{
  "depths": [3, 6, 3],
  "widths": [64, 128, 256],
  "init": "trunc_normal_002",
  "nesterov": false
}
Rows from block 8 of a small image classifier, named by matrix and row number. Each number is 128 + 32 x the weight over its row's rms, rounded and kept within 0 to 255. All counts start at 0. Numbers have three digits each. After the name is the row's rms in percent of the matrix's.
After each channel's rows are labels from the 100 images, of 14976, where the channel reaches its highest value: "responds to" is what is common among them. Only what is clearly more common there than usual is listed. The data: photos of arthropod specimens (BIOSCAN-5M). In brackets: how many of the 100.
# conv: 3x3 conv (model.blocks.8.conv.weight, 128x128x3x3, each kernel summed), inputs 0-127

conv.102 094:140088214145127056123114125133118088139132148082119124128092106122123151181119094133061124118128136134140116102155125133131100166097139146078152130127205138100125126181144126137130089132139133122124021128121130150121148128127134128132030139137105122091240127130127152146108110110113134128141129112155128125143123122083131138125129190120106136135149151104153136210119132151078000133132
responds to: order Hymenoptera (68)

conv.123 109:126121255163127118089122119136131132152114128116147100161126101127108139136056163134054121117138133128130125104115124121140062126129148128255127136111197124169130120183150131127142126175083129142121075120139131126104124117124123101111131096111000125222107130113140117121130118166092106115126116103130196128155134129132127131167139139126136105119135133130126120131124145116122185133158
responds to: order Diptera (76)

conv.73 080:110125133128206179123078107123083141097095073191129141124092102153136124122129134091160126125090155108083125138118204131126088095127130123107152104140206190136133132100134127173119048123146137128071138135158120086131128124098092155120093146124122147111135145089134072085133155081134211131150134109101187122127126235130127092122149150144122209218130126138070121130131139130109139098106
responds to: order Diptera (77)

conv.14 113:129126128140128131127126143114098129129126121126161116121131129125126118109111138139113136077053102144125198162148123176135119128245120120128126157119119124171144142081109123122139126127255118140128061125153147128092106127126126126125128102118114127127130114201122233116135123119131119163115213144111128133124108132163097118104123141119131212130079146133096133140090122114130126163128
responds to: order Coleoptera (71)

conv.118 073:122121047090123153067193136115095086133129117080139134142096121145143122049183110201153139126126137142098088121109223135117123135138142128157139127130132098138255112154193132048106172127120157126122104140120133103129149116130165180098097124160143158162126156108119096147110110143099161142120120141124172121111159133120119123122137188133104143103119064129126093061120145218117119099128
responds to: order Diptera (62)

conv.105 091:128093131187129148146126158095169255125114158108138119100075083114133155120136128096129089123121144142130087121142117190101156120117125099111180074134144132119134051211124121078148130125113121145117129120126128109126123132091107090134130121125123122126209121129133085168111119149138165138140130124053136134149131105130121135142183090134136093127079133127138129124177121090124126134117
responds to: order Coleoptera (70)

conv.44 085:083089155131129122127107127209149149126132112103120138090129201118138147092128209131161128116123100063210136127138139128138104176133129086153124095131126127136121104134131134183137121074112151107131095091091122119160138137139113132129107131080118128130122133078149175131102133115124127135255118123142135130118127121124121121111140127114149121255109155087164127141121126103105174076113
responds to: order Diptera (75); family Psychodidae (26)

conv.34 092:110087117112127129135100098150125166118089090128106103067124115137125130144121148142137077131126105175115222131194160108128134122126131125100129131135139132125108152064144102097156115114110142100130139132089123115156118115181086099132155131163128181173146130099128114135177128112119115116002074174255098089183124129123126134115104128118137124142098113218164099135137128085129126137174
responds to: order Diptera (82); family Drosophilidae (53)

conv.76 128:135147139109124073126055123152122122114128059109128127131137165136156127131115126175121088132123127129125218123115109134124128128000131138127142100076132116124112108116109125127168146122122135127117122120155117100124131120153149127125117095132125129131150118134170116127148133125129140121255122116122106114121125130128117121127140099124150149105123140143122127123141255120132060114099
responds to: order Lepidoptera (66)

conv.59 101:133126059108127053078050126131132110189133125139141066127169127143139185131092130130125140129129127120159161117129126109126143122139129134130131124136252111091090132098113123120145176149148130066136134124072106118120122179121141153131163113138121138116128118130079119161127126098133096127125035037119126117203142146079135192133120142127121120134131239127136117067131121139165174118165
responds to: order Hymenoptera (64)

conv.69 098:075153119124133132162111099128144137134150144085123113113255126125100081121163135117128129172127133169133123121126142122126111120122127130135149108110126129107140048114115166147132110129116107133148117117120118023124112131169110129109183146124145086133129140123187119118180127111111120116067155125099111130153134140255115167116147128134127140118133141131088090110128125112158110127131
responds to: class Arachnida (27)

conv.81 083:156131138119127119153127124162154123157136109133133126126120087120129182127112176108080122128149092049073127152157105131113132154083125124118130104135060129128121115180104139136160127135087083110097106120126121094129151251164079105096050102162119106071140153122128114144167115111192124065112112166128171141127166125143145131251208125188131139118116130128129193132110125150123093165114
responds to: order Hymenoptera (91); family Ichneumonidae (28)

conv.33 095:097138099140122125177094086230131126130120036126131127141121210133094141104132129133140173108128158129108145133197141143126124109146129128117017112069127121126106125157152125117157112133098168143119124124078134128115131137164127151127125096140128103137114130133237104127255117135133091119139126139119123128127117119117135148130107102108106052204132132141154120113121109115126142094125
responds to: order Diptera (95)

conv.55 088:129100160138129116122164112099173111133148141115132128141141135131123136121172115132121128128121220125131145094130131110128128168221120117141125099150130133179096053136066107133124130117110132255124087122144123111125119104106112123133141159129135130123128119086229122186139103087135120145125072122138180137116162123107126223115131121064126136125089130162133124148093101131126128136122
responds to: order Hymenoptera (80); family Figitidae (33)

conv.28 098:112130159117130226149099134087113181134128133140134131115125086131131116115118129134129160123135149120132197140119158116202135124197129114143153138109087132125147127076124123102130107075108182125128096123114117062087151080175119138059121142119237144156131134138128126159130116148127123127116099114150134122134067123107135147043168182128255128127131127127140134105113123208178120140134
responds to: order Diptera (93)

conv.74 092:143162127075128096130102153145119131134131115116120058145115118112104119128110170153192096075122138131123130110092068129134114128146129128043120145156122154127143109135142120113148156110147121194104254098128127123120127110127130109023128145123133130131150121176220102124231157091130104127180073122140133156111123128135115142126084111115170040122147113102192120099151096139155154133098
responds to: order Diptera (73)

conv.35 085:106132073131136100155012098206126070126114143126119145121186124126108117068080225132135125222140111119122078140109116130114127129074089122139144164128089189126117192128157114120139139139164141114079115088152093144088119108112100062112154102125137081143120106136150102137132123112107144136117127094137148167187131097121132229088091135108096160115126124144138133160111136072116110137102
responds to: order Hymenoptera (76); family Aphelinidae (33)

conv.22 083:131127073144136120112131131178110142133100127105103124132115138161125144135135100131151170109197144138160098101195131108083136113221135107138139088125134085140130129127127123114158140091153040143131192131134110057130227135045130118191134127095131116140081126076063140124107128139183082137084135141123120080138155139149148111133136224096118118138176113129158108189158135152132060113137
responds to: order Coleoptera (49)

conv.97 093:129126156231105105107109115117126132129124156078132116065129126126122091128122137102120136202111096124141172126119124131132204135146124130157134127092137129137119113199109131121026114115134118118113132112120123129170137111175072126118134108129255139137112120118104109115126122104132156128125000082132125172085112174164124130134166133167126107134098177114124133162157105129110105143146
responds to: order Diptera (78)

conv.8 082:127079092121117128133115119131125128128133113050131131119103212126134128090074192089146125087130070133104116110133121130115123076129121131128116134139059171125125094124139128037136153197128128162126074119255081045129135113142110115122103096121084152125122191108120131129132116214138156122117154131130103127166112082152152110107112091127146130136121143086115177110118084076135120143086
responds to: order Diptera (61); family Cecidomyiidae (40)

conv.122 089:113130141187118117145153154138160132165122114140128135163126137139091139131124132121129113149118118132083139095127085124115118122139129132101115067095185132120207110138181090048123144185122109136092085132101139146123125118089162123117187095141139130118231173109133088173063135182137127130090133156057195144144133159116255148117128130124129113133101124118204193128129125083126136165167
responds to: class Collembola (41)

conv.101 114:128114147069123103255114131119133122132134097100142082136151205125127130128129138121130125110135125131129122113135138133179127068127128134144133146123133117132125169126196121125255075105110133137113076094120121110122134125148082116131109154161122129160128146129182118255131117133138174113122119125109115116129130124114107110128127106124126108164129123125140130101129092116195114098140
responds to: order Lepidoptera (42)

conv.30 122:125116135041100082120120127150202113101145255117120121136128114155124097122094122087134195163133117142133081121106115131128088077132126130121124118130130142097128139134149135126143134123147133127115121112140133124127103092066132128125121111117134124126112132124134155127131126148148126124133115133126124255125122106134129255104125114138118156129119124123145105140131130158118128123130
responds to: order Coleoptera (72)

conv.64 088:121089121038110116119105118100149142081098133105120117107125133067139120139098109123139145148147104132156161117122103127127126116112127168133150138117070098113121118138096116173158144112151150182107048166122114156130126128201118136094116216136067125158138122130255174136112146105128060126126091125113126106129113127129130083089034183118115122122111113138127167099115060085129137121120
responds to: order Coleoptera (60)

conv.7 117:108121140139129127128106133161215128120179142156126120132112131128127137151150136111133140132255121146122113125090119111131154161137127117099134106155072105218120109133124140136176109160115108132131126096107128132118130127086136110083133120162128112130118138108127116106162086127124142134122104157134163046116127133134118122112114130116144156130103120130110131131047129116130114133140
responds to: order Coleoptera (84); family Coccinellidae (60)

conv.86 120:105141120124125129144061131107136084111118126092130118132123082128142138173076153078121118121125135115125138110135138155145115108121127127123110214119251112122141128117163130129129255140158128201157120146181134090110133102120134120130129094169110117129141112132154130093120143124156131137149129138160123126106125131128109161127119138116100128175230149110117140140118123116066102129232
responds to: order Hymenoptera (55)

conv.75 099:156113083069156134156128137101145136191104132082119123124142134133136115110138184126120134217092126127113141178163090125129146140138104169134129167096115099118111121129116122164116255116174127121089109106134123143121130126110108132112115255117122117164134123132182104119090145126135144052129121107114103014175106109089103090134113133133055124131100123122165157107127127082163121093136
responds to: class Collembola (35); order Psocodea (27)

conv.88 084:127152202128096059111106119119159098135123137129135158120179127143132124189097109129146126120125140025170112138113165109139126084131132103130137066101112164130126125094189126151120177116135174141138129124183145056158098086136122089121154128133064057104082158122124195134138118108242140125128106124118160112083092094220123173135125125098159122131132172139105132165160085119119164130133
responds to: order Diptera (70)

conv.29 081:138130144134123152131124115134147130090124146113110128127102126116115126117061123102126139108163090113167139162126095133114145115091124060154255127184163081145117117114117122123176123125114107128129116094144117062106070109092145133117130138134119125123170169092100077174124129103102121141120092136143147107132134115107120172129157000123127143145125098062138135120190092143175149141151
responds to: order Hymenoptera (91); family Diapriidae (29)

conv.117 108:125088130173119122129134149148156117088126134132134125162114104130087120141117125132210129175126114000122136227131151120152080127124129156145139084062166107121137130145130125149034083130128129119129129129123125130100148120036146114141135091114121117117127132134128140129135102120096131146196202137113165134126133115162124182126135127057141122169124127142134127146124197147150135143142
responds to: order Coleoptera (77)

conv.77 103:127125108160100122121000185125156131106145126045128158101210126130121127118136126106129133114131106158128162023138151168126132145170145131124063162135105162121116102127135076125146186106130130113184130100162126141125129123120119129164138129140129115143124114131122118131090132097125143099040127171158157159130128124126134114121127087124127127128122124139135205146125108093135134139249
responds to: class Arachnida (75); order Trombidiformes (53)

conv.113 078:162142126133250128136168185156137102086088135185125135101158130210111132117115110179134108123118169102116060153157155120101128131129130163108120167145127151099097115127180175134143136223129169133136126142180141085066089099122191112132165152065118196125129130121124063133128138176082129153082137121126116094109132132164129140150124137115125111134188110129132090104113146130208138090156
responds to: order Hemiptera (45); family Aleyrodidae (26)

conv.37 084:096215134148125122152117123181096036195126130103130091129121148131098086163125160130136097143138080116159127149127121127165126118095128114115129011128085136115196134156154127125140140128111189185125124150135059058204140122157107124093129191123134114122133096119155128124128155108117162101121125125118211127124143129056135147130168129127101161113126120172131138132216132116131152061127
responds to: order Lepidoptera (51)

conv.32 095:105111161088128084170111178130125155121171107084232106116139126129089123145139126118119106137110123133142143128145087167120255079115127111088120081121134121127082122134124085204166124124109111106134120101121104102163141120182128107160126105138112131160133119123140229105097186130192123133123117173173103109128119129139129149140026138145102114119153122115150154119133173104137110147120
responds to: order Coleoptera (73); family Coccinellidae (53)

conv.79 105:130160128016124132225095140143126101124129120106119111123124134114100030136145169102120130136102129128130108128118136132115102136130133193145137124255115114106130142138136048119116050134128133191129101093129130131178173130081095128158137196148127115132125131135179121114132138125145153122128119127130118116131131120128107102129125151122122000124171106130149116120202103109125118124121
responds to: order Coleoptera (46)

conv.54 084:129121129096131094125112108134185097175138120136126136141129178126142139123146108129133056128120117066106131174131177122096133089106129141130136141126110127087063123130139128139144143209195112112076131134092088124146133127255160118124121162136115140127139123125059099201165132126132102123084124117143075125135140128075107134109115170116137126201081141104153138144021091088128130137127
responds to: order Diptera (62)

conv.25 097:149128152059148134074122174110180092091131139118085211099124129146051181129128113096117130161125115131114154161182142135085152116178124168122124135124110099137167142131165076121121125112128135128120182135123125124136117123113163123154112186131133078121117124118127132125195135116090110119252126121183138071123127124126128199105122127131102206185094113158134125131139154083063103135213
responds to: order Psocodea (29)

conv.66 097:123145145145164140188121125146120069114140116097130135102117127109135119115111127129099140104102122099117112123111093137125101129108130118130134125109128131110069125145154084108087138188131130128123188107182125125163106108183170110123189108123085117153128118096125113179248158134109111134255123112085123110108099136111152151148131117125186113071150116182107131134154229126135140134141
responds to: order Lepidoptera (64)

conv.65 165:130105106120129136136099126212134108127136135121128122129128132129126113128124111131094095137129158132139255105128135127124127131107124128126131127139124109124130143129130130141140138126037127128118104138081128121176136119132112049144127117145111150143119129129129131140142131130164134129124140100124094127164127140128133151128085124112124115127129131113120129148139116207121131133141
responds to: order Diptera (81)

conv.71 080:122071120119113105082105138093144129132156145114138143175130232125081113135128143072121121090154101132136120137128137129107122195122137129125132138114130119116255152155135119137142104120166191107161144145137135124128129077155135130116063147117124107190146123134159086115135111097138130107134151124109136124111145127132134125057187206132167134124143143149113133205108128051112089182119
responds to: order Diptera (78)

conv.91 083:145128122072116045126121170136158117161101099126132146118117122099119160098124128219126121125129098119224145163127137103172143122160128140130137145121106123073178180085115118141107117094135072056131126133144106113108122093142105120201094086108100127188105123113118137121087152167134060124094149112184116073132155128255103142152121122123106105137153047104133129139147131110129150129102
responds to: order Coleoptera (56)

conv.43 092:120134094135011082140102149138013124120096113129129117134069114140135112109159126127135130136219121137134166131126143111132112150127105098163115152129138165117127150089132112119115076121147136112066145127141255202087122177164118057130130176150113134160136119147132134134109126087129117126129128109143094137135121095126126125129129120121082156111185114124135134141104128168064122150149
responds to: order Diptera (64)

conv.67 090:124133107093139104116204120106132118107116124085128097119128131131136149121079126133106142152144160071235136105151125128138144101115133141124136092090113220110132183126129121101125124103122123095133115100126051133127129141119132172134133133138128126137132113164137123150132201076197128131139139137129117130136120114255050116118130122133112109099112154110105080208176126162161100222063
responds to: order Diptera (63)

conv.58 110:138118135078127121152128128156135132246122103119142138204104142117069107121127090128084131119123087125126128128114204134159128129164126131132109141136114114077040102086112144150128123120121146103148122146131102089127165122127131129140142112096124154136123126120129131138150128124121125090115141149143089138142128131144171121133109141124130114119164070177255143139125132141117103127148
responds to: order Psocodea (67); family Lepidopsocidae (44)

conv.121 119:114216122107129128166068161112126119146129115116108148086125133137134112126117176155118188172089163082133183102135022128113104121115128194120104115132096111121115131122131113129159122063139108110120116124129121127132133124135140117128128156136134132127126205117123137116184128089102121052126186103255116131133129122130128076123102133089129113112134090120107129151132166210140102131140
responds to: order Diptera (85); family Drosophilidae (66)

conv.24 078:131118089180141134136129140109123124183138157151134157127186231119092125098144121133172104255101118094128098126148123187113117134135124112124129115156107097108116127059142117092104096126146148123126131133148121132122130129065113109123187107131128136145136184176150125127135187096105108094102107153167143126128129124137137145142128080112123167019144005133111110126124105160127163164164
responds to: order Psocodea (27)

conv.39 102:133109090127135210220105120079091069132148117101129084175149153171111132140116142121125125115126127161110123135163116121125129117134166001105114056143126125129144115071136131231115100181045080117113120150155133127105152126149132134116122135139132119123107035138131116120141047126124128141128125139125141113138130133098124153122129130144108154133160180226124132192123152147124096128138
responds to: order Hemiptera (37)

conv.70 096:111102152120126173178125131127137115118116133129157128123128116172255202088122132123155131124121145131087171113125127129120118144147128128131121072126118171135125139036117113124120142136110114142113111140125116140145140136132140132102115081136146128124133130127109127146212131192177062105122167101155129127166137144186121139138084103119128138127144131071093131246080148159121123193110
responds to: order Coleoptera (53)

conv.20 100:127146115092128177126108118157107119111140127136117129127123255044081118146127133169138139060096091127139129151114216130124125140105135131146115114117134120128077130135132135117141030178118222125127133160127134116133125121105170131129117103111130158222170155143120103141116135116095131149134145135127123130148165099106138148166140124111143123154118132118113097121223156134096119116098
responds to: order Diptera (79)