config.yaml
model: "image classifier"
horizontal_flip: true
targets: ["order", "family"]
activation: "silu"
kernel_size: 3
stem: "single"
widths: [64, 128, 256]
downsampling: "max"
label_smoothing: 0.1
nesterov: false
l1_shrink: 0.003
steps: 23500
epochs: 30.9
adamw_weight_decay_other_params: 0.05
Rows from block 9 of a small image classifier, named by matrix and row number. Each number is 500 + 50 x the weight over its row's rms, rounded and kept within 0 to 999. All counts start at 0. Numbers have three digits each.
Before each channel's rows are labels from the 100 images, of 14976, where the channel reaches its highest value: "top examples" is what is common among them. Only what is clearly more common there than usual is listed. The data: photos of arthropod specimens (BIOSCAN-5M).
# conv: 3x3 conv (model.blocks.9.conv.weight, 256x128x3x3, each kernel summed), inputs 64-127

top examples: order Psocodea; order Lepidoptera
conv.206:476508613493532479454496495519466539524531562507483463476501596502580648467470479499500432519536498499498563522524501507503459525460517377496511526523521562501502498551445494429468548450638513

top examples: order Diptera
conv.122:392511544583467514545518503396447460486539485605506509562437467365342511510511600509466533487505507524441540571531478505455501456465544411472500487457584445557475462398502502514426532504513505

top examples: order Diptera
conv.77:531507496397509536516519546500487392464458455506589495469463476529498496468522461490507543573481471521534466553419483478550501522519504490526482469550486466605492533557571626474501502465532534

top examples: order Hemiptera; family Aleyrodidae
conv.186:468486585507533451532494573503577493505466427417496517482504512509623488516512477490501458505489584561494537487455502597530500468516478483524536479431491622538514433527521476521571493537446453

top examples: order Lepidoptera
conv.106:487548505535495538435487502508489564453569479489406739509475522517483481537550544491533495429432505484492528510461494501500522506587461455515488535470447519464543444555487541529454513500438496

top examples: order Hymenoptera
conv.50:490431450527509483490498495497489527423508523375558485501425488514637506462554596453431419497474468498511505473451515501465507665489532520503510474525401518388475507505511479303489486509492545

top examples: class Arachnida
conv.158:497534505448534523433494660505503466596529486370485471524432538439492372438502493485471489490423495448585383469541480478497482494591509494526494537526457525489505656575512521563497430488502476

top examples: order Lepidoptera
conv.192:525449498440507487496557520547566506505492517481407457502486671494485492518543438527402504546506456498502539559553520512512585508541532475403502522341488438528511443642487488458508387510455524

top examples: order Psocodea
conv.69:471487498465493501513496502463446489503391514477502485693477509506468518498374514487482598505515503497585339485491498436491399462527537504594532553501562348489610475497517444536542501344454531

top examples: order Lepidoptera
conv.149:556500499518422520561492464475494489648474467540550398532386441446533507556490545541487546403426483500591512514532516522509456472555424593411494522447485492534505502619491547491519497485359500

top examples: class Arachnida; order Araneae
conv.239:518479430431485476502521505370450448537518491480410417552507446514500502513552497446394492510480502510497486527471515489512440552472507485523488649519527506531564471518495477526484410508500507

top examples: family Milichiidae; order Lepidoptera
conv.81:464474510447493456464465481422509468503522422496494457461491495505493468559399489497523471469379509455430483494556548500540497449514506494506485567523552503430511451497544705478460542532474504

top examples: order Coleoptera
conv.2:516451546518519503489474492498636477493502490515509614537541483506491550441431471519467494582453487446480552471507557543521491460435520475486505612526452518482556475523483475585495500526517519

top examples: order Lepidoptera
conv.80:522584517529437580457506511527490508410537514463446535504367398516652507463495508499570506460484473493544501511521507443484491502525485514489281506487466503546528371461491479493390512486495497

top examples: order Hymenoptera
conv.71:511575548492496678492537530510422562492511494483348536480504452476482423596545467502549464423590509490514540581481464438446591522533462540504562576513457515502469510485534516512535417541497492

top examples: order Lepidoptera
conv.237:502424566476482565500497410563490512470497643547533509323480551439495552498512498513554516452503491503520614486507453392462509495521500501545441541592510496583491527552487483484507570501492500

top examples: order Hemiptera
conv.116:503494469497486458487495597493571425442485498460500476589542487507505409489498575476509509452487523384482538473603649535488502451499464510555501483451545458504441383495513516486486415512505504

top examples: order Psocodea; family Lepidopsocidae
conv.57:497501491426451501494501504537490486482522507491451505444479352522485538519495489524506515494483559514510526556542431482608493513437468450503430495470512503516506506515469507493461487250433532

top examples: order Coleoptera
conv.5:511585485480514544507531507370516480559479513496569510502415450635469524414554432502473452505514474477498447501506571474585414449474490506488443536517478434467475480496489594487508607277439519

top examples: class Collembola; order Entomobryomorpha; family Entomobryidae
conv.110:497648482452504488500523464462511563509454507502491489472459503376489610378447463506385482612470402499502619488555472491520497610596503481490499502489460494485634441484511488456523448456493492

top examples: order Coleoptera
conv.9:553512613504513551477507527507548515541551465529501469524516599497501506472445428533496516501514508504533511494494294511302498523625462465521497513483461497466499528494469497553573462540638480

top examples: order Coleoptera
conv.90:431511510482500502513504495483457518503589518491513495504547605528490549494478507461496451490509507503629484507431533569497543479528559501556452496400442535488535472501498508461284468495493510

top examples: order Psocodea
conv.162:538520484559536501485491523506462412451498476536616523491444449516459498453511471533470634453481555496500614501510459493503467530528401498551459476534436652416515467525526500469527440481417634

top examples: order Hemiptera
conv.119:457539443501480437488541438484490503510560574446530484508465560467497540458474588515432505476483566478509499494485477660479495497460509489541512522501562446498546543498464474574482502541560577

top examples: order Lepidoptera
conv.92:440503516506482428435502471443472506471481506495479508497473538492497537628490510564496490464466530457501525528606494510491339516463333490551503502443507391525520493488494544496488497500527492

top examples: order Hymenoptera; family Diapriidae
conv.173:528499514531459492482498421475486524496430582512500515516505499527488485576455524493462547391471486489422428495441460476545545458524527509520508513486492397515503485511505498490502511494477512

top examples: order Hemiptera
conv.219:475494604503498484363490409441478478484539490491502578440476487448529485480531512472507464495470494601511523490425491661458503504509556492497472518577515506502523487506633515514564478517458480

top examples: order Hemiptera
conv.204:484524518510536480504502549492501516492560473535509500513534547469496308473505523507472510479496217612486493529231508491491460472542504471525506444492501497531499479441496525500503484377472536

top examples: order Hymenoptera
conv.203:515505514505487612481451501497514517502520443492420437588508499439407533548545453452429499616457445618493614494493526496524447558476521450502473490502436473484494323521616481496543509488522511

top examples: order Coleoptera; order Trichoptera
conv.28:570414524468496486463436503485522524467498541582499431475481497448408659493406574500531478515514655494524456502483482524447445496540470504499502501450491475498509476469458495447475475494535530

top examples: class Arachnida
conv.64:498541439505482525469413559459481522391537487411482481455543503491513571495580494486521461341494592481471496503472438485419509493586519520592569497560415495492524539554535360505493445488504413

top examples: order Hemiptera
conv.178:466503552508560433525439464436476531501487495510518467507603576492472511653434517452507458510510495500381432470397511463532489505500537516522548493497493506499445389483481487517494488363526599

top examples: order Hemiptera
conv.31:496447522408501545505505571529477494478498451500684499455335514516507419492570514674500539539440490497509573516511467562514510508486540499513463472374542493485483447485485491493532493470428518

top examples: order Lepidoptera; order Hemiptera
conv.151:493469476559415613523486498509476577509496363392468480511421570524497545546487493509450549454444509545486492475468505516489514427468591481503451329533494524498494517585486484418485513521375503

top examples: order Psocodea
conv.46:501473514488567411492503598501499569453501491502506499499483523444432515458475488485498562479593466498464427545496581505515497487465542492529499510461511497501474425504280554482292537511490484

top examples: order Hymenoptera; family Diapriidae
conv.17:495496489511500495447510472516479570581574539492484492466363342500536465501611485394486506460503565434474514498503545464532643580525494460526455429512435484522506512492484475544492482500427510

top examples: order Coleoptera
conv.249:477584544489583518509472520457503520498503486538452504560476493524522534508463415502501560537495407498495495347319503502504623498469449509501393498541474456501419483461512550529402503243515545

top examples: order Coleoptera; family Coccinellidae
conv.66:598516488523519506465504500478477476514491578503565507523506506500493488504516533509510467518528491508616519539513550364438344595523514479446536524469445519499495456498495570574515485538471494

top examples: order Entomobryomorpha; class Collembola
conv.135:500420497504498514497513522482569581487447496540474421484526443504539457476495514630537487537476544476493541466471513504517463507530471514512481583589471506358558491514516512514497492500504339

top examples: order Lepidoptera
conv.18:503502443517475456405470501449473500496406499530468552452515618467605505517541552508474539341509497482617465468557488533493491514515494516524503494530449467518506495477456498479505590408521502

top examples: order Diptera
conv.226:516496411440526478479489497514467499264495488520511513514493434528506492470520511480432450534398474512477417532406464445485473510487496483439474526485431555479499520472535534511424501492526577

top examples: order Diptera
conv.245:502488536539544484533525486488522538457498578561506524494420503501430487541515570475409521527488448556485504485550510480502496485432384509466431472476515506533487497502525423499639513691502502

top examples: order Diptera
conv.58:584663295514483505562495512486477504477489448482479512479499504545452499532487442573488500413497477500470493461485444500520546498500560540527435462343337661468491484516520465501458520497498497

top examples: order Thysanoptera
conv.49:389492502517564488436490496404603509494485447535501529427497536471468480485431497575491503468510485488483512491504486492500521493471532499495487476445506440477508407499487451511379514512455677

top examples: order Diptera
conv.181:557504447511458477479442556500474517483369473464319495507500472482574463616494484525493717521495537510483383492515490501576499569467483496487454536465431456516495527481474508588489461509494431

top examples: order Coleoptera
conv.187:509488501452500487472432488406507571488549559672512493517504525574507492568510507468340495503479496647496513468504438470448493490491501470484433511492484492521526468519537543506457486552505489

top examples: order Psocodea; family Lepidopsocidae
conv.165:532420496499566571522488500474508541295495519515510502505471440502469519693351591434650500538545482442505435549664434475512500412505460495404481503391498482493525521513504509494510494514413487

top examples: order Psocodea; family Lepidopsocidae
conv.142:487459482357656531443511588473495604465518487516514501496506461500451520487350504506619509498496512451469437544549479404504503504490525536401500520554527541499517492345486456484529453466370513

top examples: order Diptera
conv.117:504562513533490465489501469530527483468525514497480496509489465557492497651518508507564519483523288496581494472628462521392509576501527549490482518491540616559588472442499529504521468514438493

top examples: order Coleoptera
conv.197:453565585491500487507498480504486471444492583555479498587504485497474599450428450502449499503498592489621473363465485487299484545553512521510536425484489538485463515317501564624495479459440460

top examples: order Hymenoptera
conv.213:532543501446502495465547503464565550542509531539475465509488425524508420507440532448507490514505504640495457473498495503621486503533544528559465509510462541449420483526489552509515498417538493

top examples: order Diptera; family Cecidomyiidae
conv.154:524530479530560425513384498440488429473469457573469465519516484471391610495517599542508542519437494415523535431529304501492514482557486500530491470504511544439457493510593561517398456446500472

top examples: order Diptera
conv.68:517368558492454501546552498475491496554484511351507529548620511514483475446513450537474521446479501468487516463289479494495456476496470504435513621474479542441527478486574503508527500464418503

top examples: family Hybotidae
conv.250:462490526498537473500517478558484544425491483480515479534490564492490496450485491498544494541413436495550539513511502503522500630468525488435502452487517507517505517515469452607500502469502430

top examples: order Lepidoptera
conv.89:501508541475501510452500516494547499487495463504481493587526422503438498529491445528581582489521588487402478533471413491388504456514553455604518478524452494517480499503504594660392510628489491

top examples: order Coleoptera
conv.34:494501482499497514539502568489506504481496663536531488516391496491500471492495464595541613510488497469615552518473314513506549514492490525522458613474528510489466471492431387521473500499442588

top examples: order Hemiptera
conv.227:437413399545598474531489463438335529564517530506411562551488578492465562507531441532437446525521393534497509491512470420476481575461511516437413568390485364564481499502500570485439451519545497

top examples: order Psocodea
conv.113:500487473498505496479544549498494530465502594510475499379459545502486515510494521544491485492518542454488549544525568499479530489469451509481479615479571504538484502492562534642518505553357318

top examples: order Araneae; class Arachnida
conv.133:501593400493538510480496506462441458515500516455580497501487484475393571508505539496510488494502456390540582488554500502503375553491498510620531522477451526488531426497422491327561458517557463

top examples: order Hemiptera
conv.108:483573529479493500476447523490409586451484483506491490496536577499519503491632383545510467479503519584488546534495510560480499591519472501305515482509524541501440493440508641486509484497481635

top examples: order Hemiptera
conv.11:495519526508479513556506502500528475513486565514496505532490544456496478506571511489468486504518495500488472496491370478459469467633434483508542509509526296561535527484499615506489466463578502

top examples: family Agromyzidae
conv.21:501537516510565483527461446471512517402487494481508490437530499518589519586507434501547522470481502501560496539538536506563496480428456495498522489443493491492418396458535501508423466610491489

top examples: class Arachnida; order Trombidiformes
conv.144:558505490554497489504502473488468452544574501496533498431487434479781511483543445499534539563447507495495460487541553482496515390470539520482621510509531506483526387493499575477476508491602479

top examples: order Psocodea
conv.220:514387458484505603396470460561536524529485431557413562450471496511507456496419533491656475503463488500529434507515556563527521474467603541447498493494493483482501498574472583498433509491420534

top examples: order Psocodea
conv.232:445524503483501534493492494503444690521543491562483504653421485498389440486472503492576460505515522532375490494433417475452505490459387610492521467497460465507566497561505499501502529488500481

top examples: family Coccinellidae
conv.60:468485525430488486474515465351500505503499402441531501558495535494360504452529437522465436408513509498504499540405497449493499503505499503593501491485504401512510501564472506546434515464481494

top examples: order Psocodea; family Caeciliusidae
conv.39:559437510556521546505563473453497514467495583530530410525518492487502504559523592490576505508482505461511503553629481562509412365492492483514379514526455501528503500430607505497500462420480503

top examples: order Diptera
conv.238:494484492480517558542474505554462494506514557502488481587597517462506505518566524508520489501489470492510494474518525544500500458472433492495626440447477477576540530556470491586508609573520500

top examples: class Arachnida
conv.105:504506527489493412477489398433521506516520497448504507487515485481488483524557483527551489481501545474525539519497480473538504687557466498530438431540472489482496439395501501501528482496475471

top examples: class Collembola; order Entomobryomorpha; family Entomobryidae; order: Psocodea
conv.109:557525483391575555535419489435499535524497508503481457502425494477428476500507443448526679515497475451458551519462523461507491496545506522528494479516331501443452475504501478640473481486468498

top examples: order Psocodea
conv.100:560357524497416493546485481486530511459463500506503422491516419531479469554386489523523496502505515471479504531498559496480421515510506506475499536510544485447542403457506402513539384500614484

top examples: order Coleoptera
conv.87:701541451560502511423458533527542548547502517513518503435477441577422471453519527387520520501453478576452538524518544531415690462509538499503477423503465455442499445464501384486421514494484491

top examples: family Sphaeroceridae
conv.3:519491480424507502496540454464500395438574509479505500468549381514354550448513531525493485595576501482493476433466580497510456494522475454535474486466496630483632563506470499431495451473468508

top examples: class Collembola; order Entomobryomorpha; family Entomobryidae
conv.62:495461596505512522526501487470470509540496547431494501482478489436534487527489439504496494489507488515506520479540469417504501488507501488484330480333420495510528441507512529656478493554529472

top examples: class Arachnida; order Araneae; family Linyphiidae
conv.76:494475451475517473500562507452513496508621493500392498476514491479511458493497528428465505540468478522528502390486635302424486483513497537482482529488488470502526474535467479500491487493547521

top examples: order Diptera
conv.202:528598523435436562475498469492491529480540510488470452469462513433525515558573534527508532491513488473491517499529468505493500509498437471517526483399533590685562549500465502508476489492499606

top examples: class Collembola; order Entomobryomorpha; family Entomobryidae
conv.0:502528496312488568499495520386499740504520476495500579510408520398507470325537497516432508419475337508493557567487507502506500503511503516547524497507402499485506419534508481521505492503458457

top examples: order Hemiptera
conv.169:503565477514499439582499539455507453497543500488533512478552492467523510499528517521401509580496516499568551518517488486501499616433523480497529576426497186542352474500506397476366497508559463

top examples: order Hemiptera
conv.47:445444567549523527510502526501476557520451420495418503546528550589530409497503609460467614494573520448522516500579519562456498434455492563518526468553497372499477486550528485466542427492550476

top examples: class Arachnida; order Araneae; order Hemiptera
conv.143:484533487380503494410494541445456486515508455676479497506497489291559507518538482511647485505510525478512543439453530511517490512473516558502471507421478434517500497562337505490469411499497494